{"model": "image FSQ autoencoder", "encoder_norm": "layernorm", "encoder_activation": "squared_relu", "decoder_blocks_per_level": 2}
Rows from block 9 of the encoder of a small image FSQ autoencoder, named by matrix and row number. Rows with one number belong to one neuron. Each number is 500 + 25 x the weight over its row's rms, rounded and kept within 0 to 999. All counts start at 0. Numbers have three digits each.
After each neuron's rows are labels from the 100 images, of 14976, where the neuron reaches its highest value: "patch colour" is the nearest of a few named colours to the mean colour under the peak; "peak at" is the part of the image that holds the peak. Only what is clearly more common there than usual is listed. The data: photos with spoken descriptions (Open Images, Localized Narratives).
# fc1: MLP up (encoder.blocks.9.mlp.fc1.weight, 2304x384), inputs 64-127
# fc2: MLP down (encoder.blocks.9.mlp.fc2.weight, 384x2304, transposed), outputs 64-127

fc1.436:522565497489499524492507534474515498495522547501512520506472486485465476529478466499506498484524471523490460484498554521493488500524485490492511514470532467527490485452473530520511492499488482
fc2.436:446496457479498510532478518518481506469522521531511483497498434551495508520515454496498520503473522483492489489506475498542502465490470501504499545488496519530473477518501469515488479516493508
patch colour: brown
peak at: top centre; top left

fc1.372:490551469483486527482491530473512495546520450494506476517492551512500498498503456513492498489501519500467467479505525479496448507505517516480459494491567478450530523524499514511511499493512509
fc2.372:492474522484474486517508437521480512485514553518516509500529527505486513527491514510512530477474557486537530517499508530537518522495470460483496493504444506495482513481507510496493498492498490
patch colour: black
peak at: bottom centre

fc1.36:515488535509484513447472532508485543532572563498495476524563475513541450531500512493517507490459509527529535476527528465512498534489486460513490495513512483481513504480503516536515505538522496
fc2.36:498503462491499491563533499519498503485492532511494503507477470526485537495515468507488523525500485476502478502484492546503505501498490510447486488536510504559485473485497481483496468516514517
patch colour: grey
peak at: top centre

fc1.519:492505565475466504468483537477467523524529520479484495488505490511473452473499530491499497528557479509459499490464519511475449534468475476468493518518518542485486505547488535497487502495503519
fc2.519:466479422489510530552524500508513508533513517519528487485498477528518550537507457478481540520494512491507522505509511547533514494500491494466468526504498475520515448501493448514524461506501497
patch colour: pink
peak at: top centre; bottom right

fc1.384:469541537502495497481532561473524503497473441479517492511477535491507491462495516518483502497528527489433513476477467530489488511533502502528510500532504511529522521539493504478522519488516523
fc2.384:450489450480510518545500528522496518471538523522503489503507474564489513523508466492502563509479561511474491506506481516515494485484462493484488520509502503539470464514491479523505466500527501
patch colour: blue
peak at: top centre; top left

fc1.142:487503516489502497530516482483479482486524498502466481506478552471533525505519548509468535469489518503483515541554502495489488504441459535486478481483489472516553482484491488485486520536512487
fc2.142:443459438518492529506502531513499518482516510504520514536491470564491525521495443493524521517510546502472472512496477496533473485514502479498509520527522522524432503524491488520501457475506516
patch colour: black
peak at: bottom centre

fc1.123:497501509475485543531510529557495511482499531496490523510503551516521488476522511443525509499483537522457488509477511515455492524502460493502507521487453486505454487505476485494525506468497520
fc2.123:517518527521503482461500507474486502522454476480496505495493516463491510485515542531510492515535460503522503487514514513477509499507516496522499498516502512459534529504493503504484524506495490
patch colour: black
peak at: bottom left

fc1.118:450511484463519602525496537536458500475495496484510536486499524485486449537520510452479566530479492507537531451484526516514475477513475486540482485478501474495508510527507502522506532474498553
fc2.118:519498504497477460486496495472509509502510497497509478516504516512496545472506457535499458480530504495482477519492486518490500513520502533492526524503501535522478514513469509488501470506495462
patch colour: brown
peak at: bottom right; middle right

fc1.222:479479507474498513484470520454502490500508476523519508476483506494465452493530506461522515484507476449491468490505547486496477495521473494543484514510496527520494527499504490497508514507493511
fc2.222:489500477507485510529527538527471516476538510489495487534494488527507561516507453491497510515511517516480497507476508504504456485475487511458502493514494489503479472494470489506517480501520506
patch colour: pink
peak at: bottom right

fc1.425:504529527517562515498447531471517494535573550509518506489430494480502480492506507429523508486504498552507506496472513480513515515525507486481538533530464507498524514521497528521506494440499536
fc2.425:499487488517483508497508468520483530499433424473484504499546475489476489494488519541481510500466512486496527483490536496491485519484499519534485476489509510486485515477492489484512494514468513
patch colour: grey
peak at: centre

fc1.8:505496507452464512508517493502526496470502533529509501484461540481484454493528494473528504502506477489480443465535512513484505527530508479492492502501471493502487449482451482496499493470494504
fc2.8:480493490494513492492529514487498484493486491499508487528531446544508540513486485487481479495500507503483505508487507517489474471471477512521517476504494498490497505511520482515488507532512533
patch colour: black
peak at: bottom centre

fc1.423:457528465489492552476503494509500536504578495497499496448425479489493474532510538480530531512515489498465522524505546471500482505475443527489485497516524503510527494481495526488535490501519503
fc2.423:518506543508545487500485505495526500538431469483484515537557467486511496481465527494482431517457444503501496479510492483457520508527530463501511525523473490492490456496484509488487482490492504
patch colour: pink
peak at: centre

fc1.604:504496485520488548536472538479542496527511531536494515497480495501494466490470487467495532458550484487486488482464495500497538519481522503484510495499536488483506494469486529508522520481487514
fc2.604:467510499489485527506512488526460510490504507506529484488481475543499526535502492519503517520441554515472490489519497488504466489485473510510501503512488505536470395516490474506504483504517485
patch colour: pink
peak at: top right

fc1.516:524508519465519503503484509522501508497530529479520490497480469507493504464568495496469512548513503497459487476457527498489441516490533511511506526455540489519532475518468477503540529524516497
fc2.516:512517482520510495522505531504489523512494526509497507477508492498493503516490502495465510466524491495541502505479514502502537479507460511496473517528498512505510511447507516521501504498475512
patch colour: grey
peak at: top centre

fc1.532:495501495454493521534501475499509497504551558522509517493464527529476486467541529468469524506489498528477502468497523508491478508561498510512529505467534486500478524530500534458515516486502512
fc2.532:480515474493485507480496521507480504438454438464494487534497460531513509530490479503492464507486478505478498512488488486508490473485494500503496500528488517493457464468463479515508485544517523
patch colour: black
peak at: bottom left

fc1.469:465485559484449470471513520476524520549523450501533493478530504487479471501517509518486459458498495492520515478513546486531481507485474466473493525519537473536495484507508515498531495501489518
fc2.469:452478441490519523532518470545467529489514535528519508523509462560509551516498466474474518522491582516476503515477496530553496495500499487476484507502492498516491485510514469536489472529492476
patch colour: pink
peak at: bottom right

fc1.559:484542557481488518510486517491518513502549552489530498488465475475468482516528527480549498498520485509430494487483548473494510539476538499491496485503408475488556517547493481497493510520498511
fc2.559:488506496494514492480520432509466460513488466509530487498543516530508498491498489472490483528473463444503530495490498491482472522497479512519498484489554532495476495458483496511498505491476494
patch colour: brown
peak at: bottom left

fc1.650:504479492513498531484533480525497506476516547466530492513487539499466482524475490506496510478549541507518509512539482488491482562484463497453523505508486497494520537470490531497542454471513488
fc2.650:496501499485514502512495508497505505492501462496525512519470456505522526492516519493523501499495526490486495504514519493487494475506529499503487504462486505479472520541501490495485509524504504
patch colour: black
peak at: bottom centre

fc1.197:483486505438493558551527508481495527526475463500501520489498551465466485578509521497486549488500539525494503542491521529517469510535517486500551561501481502541500501522509496502487496537459487
fc2.197:495511503491466486480506506510491512462535568491519484514496497503525501490473471509484480505499475486504498484499509502500501510463484521506502477472520475477518466500469496510519507474484514
patch colour: grey
peak at: bottom centre

fc1.450:473513479463484526490478562497461510520560495498518495495539466505480480464502487492460532491517501511482491514494544510522495516479488520480450502504554504490524469474488499518525504465470538
fc2.450:502485459500498524532509470505514516493492521511493513513476513529497551513499465501508483531517522492536519476473476538495466508518490509465529532521454509518479469540500487490503490525518481
patch colour: brown
peak at: middle right

fc1.153:491528459486507513512471510484509502519481502487514524474463455465562511512515493477491514494471481483511458485517477520565505532473522461522482507500466509474489474485505461521465514523486501
fc2.153:470484513479518493507506512521488530498521502515519484517553482569473508509494507504515514498505513504486516510477514494494492476506463533467491513523521484527471526495490490529525478469524487
patch colour: grey
peak at: centre

fc1.335:480503496485437526464502492487492502505489521522538515497494522539522464518488522526508512536493489498543474459471538466472446532522499470494498519499466472508523464492485491510496490541486540
fc2.335:477501494487543494519478523512482526473551508520525501503538509510490515493498490490478540498518581503463496534501480501516529486493488508505501507502518519539485531524503493508506474493482456
patch colour: black
peak at: bottom centre

fc1.92:518519524475480543496507545498475456501512495527496503466481535507488473527527502486456530480525504523531468476472515517498477518547488483504487522505542473557483475484495505493495507498510465
fc2.92:433459450508508495511497500511515502481528536537528501530546496535506530510477496482498510510482567496461529499502494507521507502465489491505496500496497524522513487521510472536511455498500512
patch colour: pink
peak at: bottom centre

fc1.735:501551502504480517515534522525450528493541514485542513500461489519518494532506501519571502528482510491468491504494511494478501505523515538481499510495512497526512500500483518464487488463520542
fc2.735:494487492522509516523486497479503477525474487540485473499519531501527482497520543477497529480518495498504503501496498497483461462490505447527507494495510486492456542493480470550478462490503466
patch colour: black
peak at: bottom centre

fc1.543:507499490486505482511521492507471529471481508517527473522428547503509486543497490511489531456484511503515525447485525502480535499477473487462520519486517463473534478537519491505529440489528474
fc2.543:502486481499504507474500494496500510524496495456502525508517464509526520458482520502523471512528479469502482525495506484480462506524528486500482507503493511483528548488489505509501520504487537
patch colour: black
peak at: bottom centre

fc1.175:500494492481507518479508479544487495505486477515494514511529508521481493487512555534495505484518559500548538500551483477475517523489462518481501468508494496512463513516485437492486526493489480
fc2.175:465483486546499491535514539496499510469488488500511487512493501542534510481500436454485526500495524542443466530482511493503494493512503492524491504505535503509500463504469508538535470500515505
patch colour: white; black
peak at: middle left

fc1.99:541507528491478540514541493539510508495523533472502509477471530515479465504493481468516542500543506469475516471495507512478468513505511462469495506481453484509477463541494526518518471472526549
fc2.99:492495503480506496488507504480481498500490469483506491518478486494497504491518520524511492510497499482519505504495476518468517494490487504510495516524537492475494533488518488498514504522492486
patch colour: black
peak at: bottom left

fc1.715:504514517519506558489517483512505495520494494500511522483519516505487486516516513501496503524492498467486496457513544499485432499488499475505530471481515489476526547482512497529518481528483472
fc2.715:470485499493499498497503564518504504474559604511497510516473455520510510500497478490492501512486468521466460519506485451505519489500522506482509509546500514527469401512495482492477466475533479
patch colour: grey
peak at: top right

fc1.420:489522484481458489533433491546510465498500498478503499504507520534514484576523515471512494531524529526477486490498485522483499527486484472477510485462465456494476488510524533510526453511469492
fc2.420:478476496512532521501510546493482505508493479494497513513485481502496509471521476490496497474536554497493489506505503494519516492496498490492504486487534509510502505518497471519482504493504476
patch colour: black
peak at: bottom left

fc1.490:498509531468495535510528529524469519473475540510492506497469581532465463505461504453522574518504539524460497479506510483493470534505466470510497521457484462507486399513477523555523509493489512
fc2.490:501507513501503482492499504487514502513489486495520512511492484482512513512535508517482493477511521474497495512506498483496490495491510491511504491495531521481490534503513494507497501493507469
patch colour: black
peak at: bottom centre

fc1.9:505470500478502486515509498517500455470476464515449504534527510516495459523478535515514511523489521489520490519500508509477456526456467516474520498517467509478477503528512515524495537516514512
fc2.9:460500492490476488502482458504494523496501558474530492482472491496515501500538459481476471489501506469482464529499495501517536516490495468510484509501556507490484461517491489516483482483519524
patch colour: black
peak at: bottom left

fc1.178:464542558458488493520503482517498529486519532506465498480495499501471474533464475493504508504495486521480459482541496533496511528496519477466504490470451494496523499505506508482499519497475485
fc2.178:509481477518496522502482497476506513515442429516544499494473522495497506484516494488507524488518441509506511490451498496516479513521484524491496521491500535485518546509495512533522502503514513
patch colour: brown
peak at: bottom centre

fc1.595:446518491515501510499508513428524492484504528520519497478438474480510478511467492501523497496509498463476515492518527496557489554502505496499511509505513511471508512509524525505488498494484531
fc2.595:481517472452502530500497522527477542501516487490502495525515509564485515520535544498477521517499510478501502506485504468479472451478468500467496523506497509508421473482492500516507490520505499
patch colour: black
peak at: top centre

fc1.742:476479496522525569457540492506501498498474497455499499502462502561516483465523490522539466482453545502517485503515500503525504457460498473491500504504507514522486572485492482508483465473510492
fc2.742:497484503511480473495470539495499499505530531503517511486493494449472490502501512479466484512467456527506487486499517456497486538507513495539483495491483515463533413508477490469489538505508489
patch colour: grey
peak at: top right

fc1.35:532497506489501500508494504491453507514512494470511501466466473488504467524524469491512533505501483467507507471517484504535477556538526508529511532478479491508506521541561517499480474494493493
fc2.35:483470488467534534524479555519532518503522479514497505509499516547488491538492502491516509534520501513512507495461493466487476441505459517460532524514528506487505454496478488521517465521533496
patch colour: black
peak at: top centre

fc1.419:516485512519479525536491447492494532481580515496492533482463497496526503511485470484511513501503485491527512518516525504493459472479482485468498525510478474509512502541483509536493504512500502
fc2.419:436491465480506515532505528522485505465530519508513486508516490572498519526506478494513552518504548502473507499496468499527519464480462514481501515502496510532458465491485475525506448504507503
patch colour: black
peak at: bottom centre

fc1.611:513501506468494529507484499502502528525545517500506496456534528508492547577470530489519503540506488492496502506503532474490481525491506451531492531507549511523516490503484466511527490489478513
fc2.611:503519492500502513475511530532477485477493528530500506540479486511519476473515492523479525494488527526496499485513494509524530458504486537487476495536476486516513527497500502464486527485499512
patch colour: brown
peak at: top left

fc1.116:503483478490480517496481499529466559486460549486535512528507528514456508518513488508539516491519523466462514480488499492488475489490492489476509507477524488507522513482501522507506447522511518
fc2.116:480493513522496485492526516495511474521548514495477500486531484525520512508511515517472505497482502521503453522484520521512503499504480506532479484515480522488506532476516517512490498486470463
patch colour: black
peak at: bottom centre

fc1.180:497480503502502486507526536480467507508528478489516491426497516503481476574490489478479486467496494463509532481466578566536496530499484499532509527511523518484520456534516451491528500498492529
fc2.180:499528479483466532511495480513495508458514516507492507558523502537535521464525477504526519536500512490503466505506464478492461469513490508452510497493492514526472493491483533495477498490531498
patch colour: white; pink
peak at: top centre

fc1.366:504469536457490490496476515536532537552508512490517523525508475513507479519528462463536513482475481494518500469492488482478513532483512490506527484461502493518515511508482466518486467555514534
fc2.366:507519464555493492513497448465469486486452462502508488507513461517502502471500487494513497509531519499486511523482504494527508496508503517522478517511494484492503472482527504520502520450501521
patch colour: black
peak at: top right

fc1.351:455477514503506557508465518464505528549528521499549503479526499480481472506503474513486524506459480453464505481475520511485464547534467469520537491495473503449465521526511501487465464503490512
fc2.351:499482488467486496488504540506500490477512445507450497513500485547500540497548509483485523490529568514492497505512494489505510500476505517493499518470509513532490525512492492485528497506516510
patch colour: white; pink
peak at: bottom right

fc1.236:465510511467515485512488494507479495536527499476497500467468486494453516499521507519535502474473561496509488481500554527502503526494453501498506495464496514512504515515478535491492508513501501
fc2.236:492505472509482500531489509507478500476500534516522531521515453514541492479459469469499502519488501548473488511510483484500495499507539508528490517541482502532506428501510482560494480525519526
patch colour: pink
peak at: top right

fc1.440:468550498446508557494493535507501515524517481514532493467467515498497454516496495453502547487508477473463522464481497475510515487503518488520526526525499494523532460490479492465510494486498492
fc2.440:499467477489496499486502496499461509493490474489499505511538489544449484523520494511526513514476584517493516499487500523511470514493482503513514512490497497495463553542525475556498472516502504
patch colour: pink
peak at: bottom centre

fc1.202:490515522462487494534507571486528482553506543522511479448429528492500498556541526471501497494495474528496492477508505511478439491494512446504498517502481489481545442485518535539505521479467499
fc2.202:466485465490491528521493473518469519456535505513520490548538498546497502498482484486488551529499571502482491507486508507534518489488460505497499497524516509540466533522488464521507462508506502
patch colour: grey
peak at: centre

fc1.660:486510475488493524467497525462487508555509487505548494476531514500486476509445525513485465483523494437473493477514531540502469519461497463445483473475577488531496528480528532509470490519495459
fc2.660:459476465474502513540507511537481498464549532542520499537484478541480527523520457481489519522476551525470502511504491515521472474481502504468495508503483512518481470496479479522500493503513504
patch colour: pink; white
peak at: top right

fc1.501:482541467521485499444521489525470493467522495497549513490458506482507479466544508521510484526495510479467519523481500490483480502471464506469515553523491523485512488527474524513502501499550517
fc2.501:504525502520492491518487496466510501553461452514445513509541451497471493504480493492483487506499464496512485472502516521508488551520517487510504482515504493508516503491477474486497499510499509
patch colour: pink
peak at: centre

fc1.653:509507480495490525511434454527458524503515536535540509514486461537503505530516500482496503543506521497487515482492511502467504520486460465510526503503518490485498533542468488470502509506523464
fc2.653:467494507456512469498518551480498484486507506487479499461499495503499488477515504523437487473491498512502455528515516475508489492491534535520487494491505501524513417477508488500493501503509486
patch colour: pink
peak at: top right

fc1.572:519523535527458537465455511491492492490533546470526474485507518542488506525478482492508508512506520504489514489521514470468465536453478474481507470481503534502494491470493496548535461470503505
fc2.572:484528490493515495528540494510518500549483490518465494551509528504502510536510488539519510491491525530501505510489457480487513488510505497464497550510513459490460529481464515486497513492503500
patch colour: grey
peak at: bottom centre

fc1.5:487519472478480549501484513508517500528492496500502522442480544485478449486467493492453492498475480482493483473476535493476427541501485452525505498499549500472498500486472491534489485514503464
fc2.5:468513488469492484496536486510463501488534535528509491518504460548494528526487486475506506528469550515474531512491474508514496466501503504460513486521479483553460453501470490509479483512509513
patch colour: pink
peak at: bottom centre

fc1.260:536522521512493496528500465471478515475487475469515522528487478504550510488465465519486534498467468486480498466473508491524518533469504523506488547478492468489481462507499535511460521494520465
fc2.260:447478462470507518533506518527502514464527532527500499506493482562487528517506474486500527522485538482486493507500481504524489455485471505484496526510517503515465473524497470529509475502515510
patch colour: black
peak at: bottom centre