From a checkpoint of a small image FSQ autoencoder.
Training: soap at rate 0.001, 8200 steps.
Rows from block 9 of the encoder of a small image FSQ autoencoder, named by matrix and row number. Rows with one number belong to one neuron. Each number is 128 + 32 x the weight over its row's rms, rounded and kept within 0 to 255. All counts start at 0.
After each neuron's rows are labels from the 100 images, of 14976, where the neuron reaches its highest value: "patch colour" is the nearest of a few named colours to the mean colour under the peak. Only what is clearly more common there than usual is listed. The data: photos with spoken descriptions (Open Images, Localized Narratives).
# fc1: MLP up (encoder.blocks.9.mlp.fc1.weight, 2304x384), inputs 320-383
# fc2: MLP down (encoder.blocks.9.mlp.fc2.weight, 384x2304, transposed), outputs 320-383

fc1.166 [135 160  99 130 134 135 158 218 134 109 109 118 144 110 128 130 125  80 125 136 101 110 158 116 134 168 183 161 144 156  61 145 138 104 117 151 114 103 106  61 160 111 149  97  96 133 141  88 141 138 122  82 156 121 143 158 184  80 150 118  46 177  96 127]
fc2.166 [238 127 160 122 134 135 113  99 141 162 158 115 110 121  86 157 147 113 158 152 139 168 114 126 172 132 122 100 125 114 189  81 116 119 165 150  84 167 111 182  90 153 130 152 135  86  93  83 107 146  99 160  94 159  31  84  80 142 105 129 159  99 106 131]
patch colour: pink

fc1.385 [ 63 173 103 128 139 165 140 124 125  97 129 152 209 101  89 148 177 155 133  86 105 119 119 153 158 184 200  98 192 160  73 119 156 159 172 128 118 141  85 115  97 118 124 159  62  81 122 176 138  98  82 102 132 178  93 163  50  87 103 114 133  98 147 155]
fc2.385 [  0  92 131 172 119  86 123 107 131 113 140 159 117 133 130 147  96 101 151 176 131 134 116 142 109 107 111 164  94 124 120 167 131 104 107   0 119 109 100 141 149 146 100 146 177 168 101 157 104 119 157 173 168 120 164 134 134 161 131 143 126 141 116  98]
patch colour: grey

fc1.218 [120 103  97 130  98 103 108 105 103  61 116 158 111 117 117 121  63 138 178 137 178 153 171  88 105  99 196 117 214 173 161 173 124  86 101 137 163 171 160 122 112 145  70 105 131  86 165 163 115  72 113 110 164 112 142  53 170 130  80 147 101 136  79 153]
fc2.218 [132 151 138  83 141 123 138  97 164 163 163  93  95 143  92 184 128 119 156 135 135  88 120 113 186 158 143 153 103 117 129  79 141  84 168 185  58 161 128 148 141 102 136 183 155  98 116  79 104 169 109 141  77 170  32  86 152 113 114 158 106 105  89 114]
patch colour: brown; black

fc1.23 [111 138 163 140 168 106 115 117 109 119 106 105 142 121 140 162 121 140 153 118  99 101  54 169 117 116 201 129  97 176 155  85 113 120 113 150  82 148 118 126 107 168 115 146 194  59 127  83 156  97 157  83 129 139 190 140 114  94  93  85 103 116 123  95]
fc2.23 [ 65 140 144  92 114 125 145 107 154 136 131 120 103 130  48 117 129 141 130 146 131 168 118 122 192 141 122  89 168 134 108 119 165 123 121 103 112 116 122 120 142 118 138 116 126 123 134 109 124 149 144 119  64 150  63 108 154 103  67 141 117 136 102 112]
patch colour: black

fc1.36 [ 88 147 104 136  69  97 136 139 115 112 112 154 101 136 162 125  98  79 132  88  88 169  86 114 145 187  96 146 138 121 133 129 166 187 153 111  93 188 122  91 193 177 124 161 162  96 109 128 104 108 141 148 120 136  97 145 137 137 102 147 129 102  96 142]
fc2.36 [  0 131 144 100 145 163 126 131 168 114 193  96 122 105 118 159 138 102 130 169 112  94 127 148 113 134 152 139 155 123 128 113 125  82 179  64  80 100 102 135 132 128 117 147 123 160 112 115 122 157 123  79 104 156  99  76 135 127 158 155 164 114  94 159]
patch colour: grey

fc1.592 [138  80  99 106 150 115 158 145 116 131 108 149 130  70 104 113 159 165 122  60 112 172 120  85  86 130  94 167 164 151 100 139 127 135  67 112 160 115 121 156 147 136 122 130 111 125 187 185 161 184  52 124 131 144 119 139 181 153 176 124 169 184 162 132]
fc2.592 [145 149 124 147 100 144  62 120 154 125 146 121 109 182 117 131 150 174 161 152 129 159 121 147 112 118 155 126 131 117 141 121 161 163 103  74 178 121 109  75 143 139 142 103  96 158  81 124 101 114 150 131 124  72 231  91 113 149  96 161 115 144  98  91]
patch colour: pink; white

fc1.735 [106 127 157 121 106 124 153 135 164 150 106 110 175  86 180 163 122 108 129 129 150 100 234 127 144 133 119 120 147 117 132 139 123 134 104  70 133 103 127 126 130  71 128 166 146  77 122 129  95  82 154 103 106 132 125 121 127 112  61 202 131 162 136 143]
fc2.735 [  0 136 128  66 118 105  88 148  60 114 124 130  83 157  56 139 132 105 166 160  71 151  86 186 155 153 150  83 127 125 202  84 144 130 135  26 123 122  87 111  97 231 119 121 127  93 112 101 172 195 148 110 129 162 165 125 142 127 168 109 142 183  96 142]
patch colour: black

fc1.720 [136  87 122 139  94 127 155  94 131 144 101 177 170 115 131 106 166 139  95 136  51 126  91 184 173 118 134 147 105 143 145  93 154 114 108 125 211 132 132 157 155 143 111  84 101  89 165 117 122 128 144 148 126 133 169 164 154 122 137 138  68 114 151 163]
fc2.720 [140 136 145  85 136 152 141 105 151 119 153 101  79 150 107 177 116  94 135 120 132 106 106 136 176 140 157 122 133 118 151  53 130 116 173 173  87 117 152 144 147  97 134 149 156  82 104  68 103 139 111 115  62 147  21  87  84  89 122 156 126 106  80 130]
patch colour: white

fc1.669 [160 160  67  93 128  89 156 133  64 212  78 149 110  82 134 172 141 132 104 171 146 106 108 160 144 126 172 107 165 157 147  81 123 171 141 125 126 149 118 123 131 133 152 122 105 100 170  77 200  91 129 152 160 174 123 165 129  68 148 129 107 120 113  95]
fc2.669 [198 109 182 110 102 121 109 109 165 187 152 102 132 162 116 137 102 130 157 126 112 107  97 143 144 141 129 124 107 124 123  88 151 141 184 255  75 155 125 147 115 111 126 150 136  82 168 109  77 134 125  90  80 150  91  94 180 141  95 147 128 131 118 173]
patch colour: brown

fc1.525 [124 103 125 116 108  92 138 163 152  79 147 113 113 137 140 142  88  95 143 114 103 104 131 166  98 125 147 113 137 106  94 124 125 138  85  67 151 126 161 108 102 100 199 187 164 119  87 137 158 145 125 130 118  91 163  54 131 127 164 135 137 148 113 161]
fc2.525 [214 176 135 121 123 130 117  71  90 164 152 113  70 141  96 165 138 154 151 141 128 136 147 136 119 165  88 138 132 145 145 136 123  81 125 255 144 155  87 148 104 147 122 135 113 118  69 112 148 116  86 134  93 188  20 112  66 110 150 183  89 105  97  74]
patch colour: grey

fc1.254 [103 157 120 140 154 127 126 107 157 115 149 166 118 116 114 122 126 104  85 176  76 168  93 172 201 130 145 117 170 106 149 126 110 135 130 122 137 158 149 121  70 153 146 101  91 127 120  88 112 116 127  84 127 162 124 173 102 117 151 187  92 154 132 100]
fc2.254 [  0 132 161  89 138 124 136 135 115 159 140 117 126 116 133 138 124 122 152  98 152 100  93 128  96 125 145 146 147 185 126 103 131 117 163 255  93  95 122 145 212 114  85 139 179 111 152 139 110 111 125 146 110 116  97 116 112 131 129 122 149 149 114 160]
patch colour: pink

fc1.104 [118  89 148  92 151 106 183 132  96 122 157 185 180 136 104 125  83 101 147 111 124  79 134 145  74 108 156 148 134  60 142 110 111  97  93 133 104 130 123 191 176 148  85 120 187  88 149 161  82  89  82 136 174  93 203 136 137 117 115  72 109 164 114 119]
fc2.104 [127 160 106 116 112 136  60  74 125 134 120  89 110 129  83 190 136 129 112 154 116  89 111 114 138 115 135 120  67 152 155 100 113 113 169 194  61 150 134  72 102 110 159 155 115 131  77 120 151 166 155 125  46 152  30  99 111 108 127 193 109 133 105 135]
patch colour: brown

fc1.115 [109  87 137 111 110 159 103 124 112  80  82 133 139 148 155 153 132 144 110 132  62  76  77  41 150  88 146 136  91 138 137  97 172 133 165 139 136 151 137 168 123 161 146 119 156  57 131 116  74 145 117 201 114 160 122 144  93 104 119 107 110  77 125  91]
fc2.115 [226 143 105 161 129 129 139 126 125 137 148 148 102 133  86  78 132 156 122 126 165 154 104 141 156 128 105 107 114 119 137 168 121  95  80  70 146  84 110 100 148 105 125 115 139 165 120 114  97  62 177 100 111 124 200 104  83 137  95  98 131 110 118 161]
patch colour: white

fc1.396 [132 121 109  97 148 132 105 110 119 112 140 135 115 146 160 133 177 113 118 181  91 138 122 142 163 169 138 145 175 110 140 113 144 136 135 137 187 129  96 157 168 139 116 139  48 154  53 118  93  96 130 102  84 139 110 126 124 119 148 188  59 113 125 126]
fc2.396 [114 145 139 100 140 147 138 139 178 108 132 138  84 130 114 116 128 113 139 100 114 105  99  78 180 117 157 124 123 106 179  69 143 112 141 138  96 123 194 133 162 135 142 168 192  60 114  88 118 146  88 129  83 168  67 101 113 120 152 151 155 121  75 150]
patch colour: grey

fc1.302 [160 100 139 111 118 111 167 115 134  85 117 132 102 172 138 163 124 125 110 142 137 104  83 141 100 121 169 144 158 127 146 125 108 160 155  93 149  89 187 123 189 119  89 109 134  86  92  96 134  75 165 123 121 120  56 125 172 107 140 117  79 107 122 132]
fc2.302 [216 133 139 104 134 140 137 115 160 149 137 121  94 105  92 134 153 151 140 177 113 111 154 152 186 139 132 109 119 126 149  96 160 128 206   0  63 174 111 130 106  99 145 131 152 111  85 109 124 172 112 141  92 116  29 107  61 101  82 159  97 114  86 120]
patch colour: white

fc1.162 [160 169  84 112 106 216 120  88  97  97 176 151 117  75 142 181 167 133 104 244 163 111 137  96 146 155 110 100 167 150 104 101 145  73 185  92 124 128 155  94 175 142 101 144 106 177 119 130 126 133 186 167 109  96 101 133  91 146 102 170  76  93 141  61]
fc2.162 [134 123 138  86 114  96 133 125 135 129 140  95  67 140 102 198 120 123 155 122 105 108  98 130 159 182 163 140  96 135 155  35 125 117 173 241  88 148 132 143 109 100 141 134 160  63 116  83 141 149 119  74  71 168   0  96 130 110 146 164 135 128  80 163]
patch colour: grey

fc1.246 [155 101  73 133 166 156 160 175 143 130  74 159 146 118 130 150 106 114 116 180 105 126 125 139 147 155 215 121 128 144 126 119 124 138 123  98 145  84 146 121 109 112 152 117 101 109 152  93  92  66 128  95 129 119 115 145 135  75 162 108  93 135 107 140]
fc2.246 [ 16 154 161  56 111 122 126 134 132 108 147 101 115 127 109 166 125 128 121 102 142 116 120 104 155 151 131 161 185 174 112  67 150 136 160 130  74 149 134 137 155 164 116 136 151 112  98  87 119 147  96 125 108 134 121 136 111 150  90 116 110 134 105 117]
patch colour: white

fc1.558 [156 134 180 111 112 115 112 161 112 112 130 137  84 137 135 149  97 114 109 167 171 132 100 121 158 159 172 126 122 153  77 135 101  90 180  95  96  86 131 137 135  96 164 171 147  96  90  89 164 161 140 159 101 156   6 125  97 141 176 119 136 141 146  91]
fc2.558 [121 134 127 102 142 129 122 104 123 125 126 130 110 122 118 192 140 135 162 184  92 100 112 128 174 160 145 107 118 102 139  71 146 133 177 199  87 134 145 142 135 120 121 121 123  85 133 103 113 155 107 119  63 136  53  72 143 102 120 183 118 116  75 114]
patch colour: grey

fc1.260 [116  93 145  48 166  93 138  73 127 107  99 156 151 101 166  98 166  92 121  80 125 102  91 155  92 119 150 147 135 152 142 112 109 145  85 137 109  89 129  69 112 124 127  93 139 120  77 153 128  99  75 173 183  97 144 136 154  91  79 117 160 137 165 161]
fc2.260 [123 142 157  90 116 119 140 103 143 134 155 109 100 149  86 184 127 128 169 149 119 114 121 135 199 150 138 123 122 114 146  74 148 119 182 157  63 143 126 149 141 102 146 133 146  85 121  92 110 161 126 107  50 146   1  66 133 109 126 158 123 110  67 134]
patch colour: black

fc1.755 [138 137  81 140 167 138 151 123  80  87 141 171 171 131 119 169 206 112 134 136 129  99 100 171 165 147 147 153 175 136 134 166 141 171 146 145 147 169  57 117 150 146  91 165 180  95 102 169 175 158 121 138 125 134 141 161 124 116 114 121 122 144 151 134]
fc2.755 [ 94 128 138  96 129 106 148 137 171 160 125 113  73 105 119 160 111 132 115 134 112 116 128 110 120 112 131 136  99 113 131  75 131  72 156 255  96 105 163 147 147  94 169 151 105 123 113 106 104 144 148 122  71 162   0  89 108 107 166 151 102 124  85 127]
patch colour: grey

fc1.585 [138 125 118 157 141 164 161 126 120 130  58 153 160  89 177  95  87  71 169 123 126 116 121 195 150 157 129 157 104 202 154 128 137 115 103 138  87 107 102 117  99 156 130 133  90 119  99  93  51 142 117  94 155  72 141 156 134 172  70  92  96 143 178 114]
fc2.585 [117 136 126  83 107 101 100 123 118 117 142  97 107 128  88 165 133 137 128 173 104 138  96 149 149 119 157 127 124 103 128  78 115 103 171 187  88 135 121 105 163  86 150 134 139  66  87 102 148 107 127 131  67 112   4  71  88 103 126 175 128 104  60 132]
patch colour: white; pink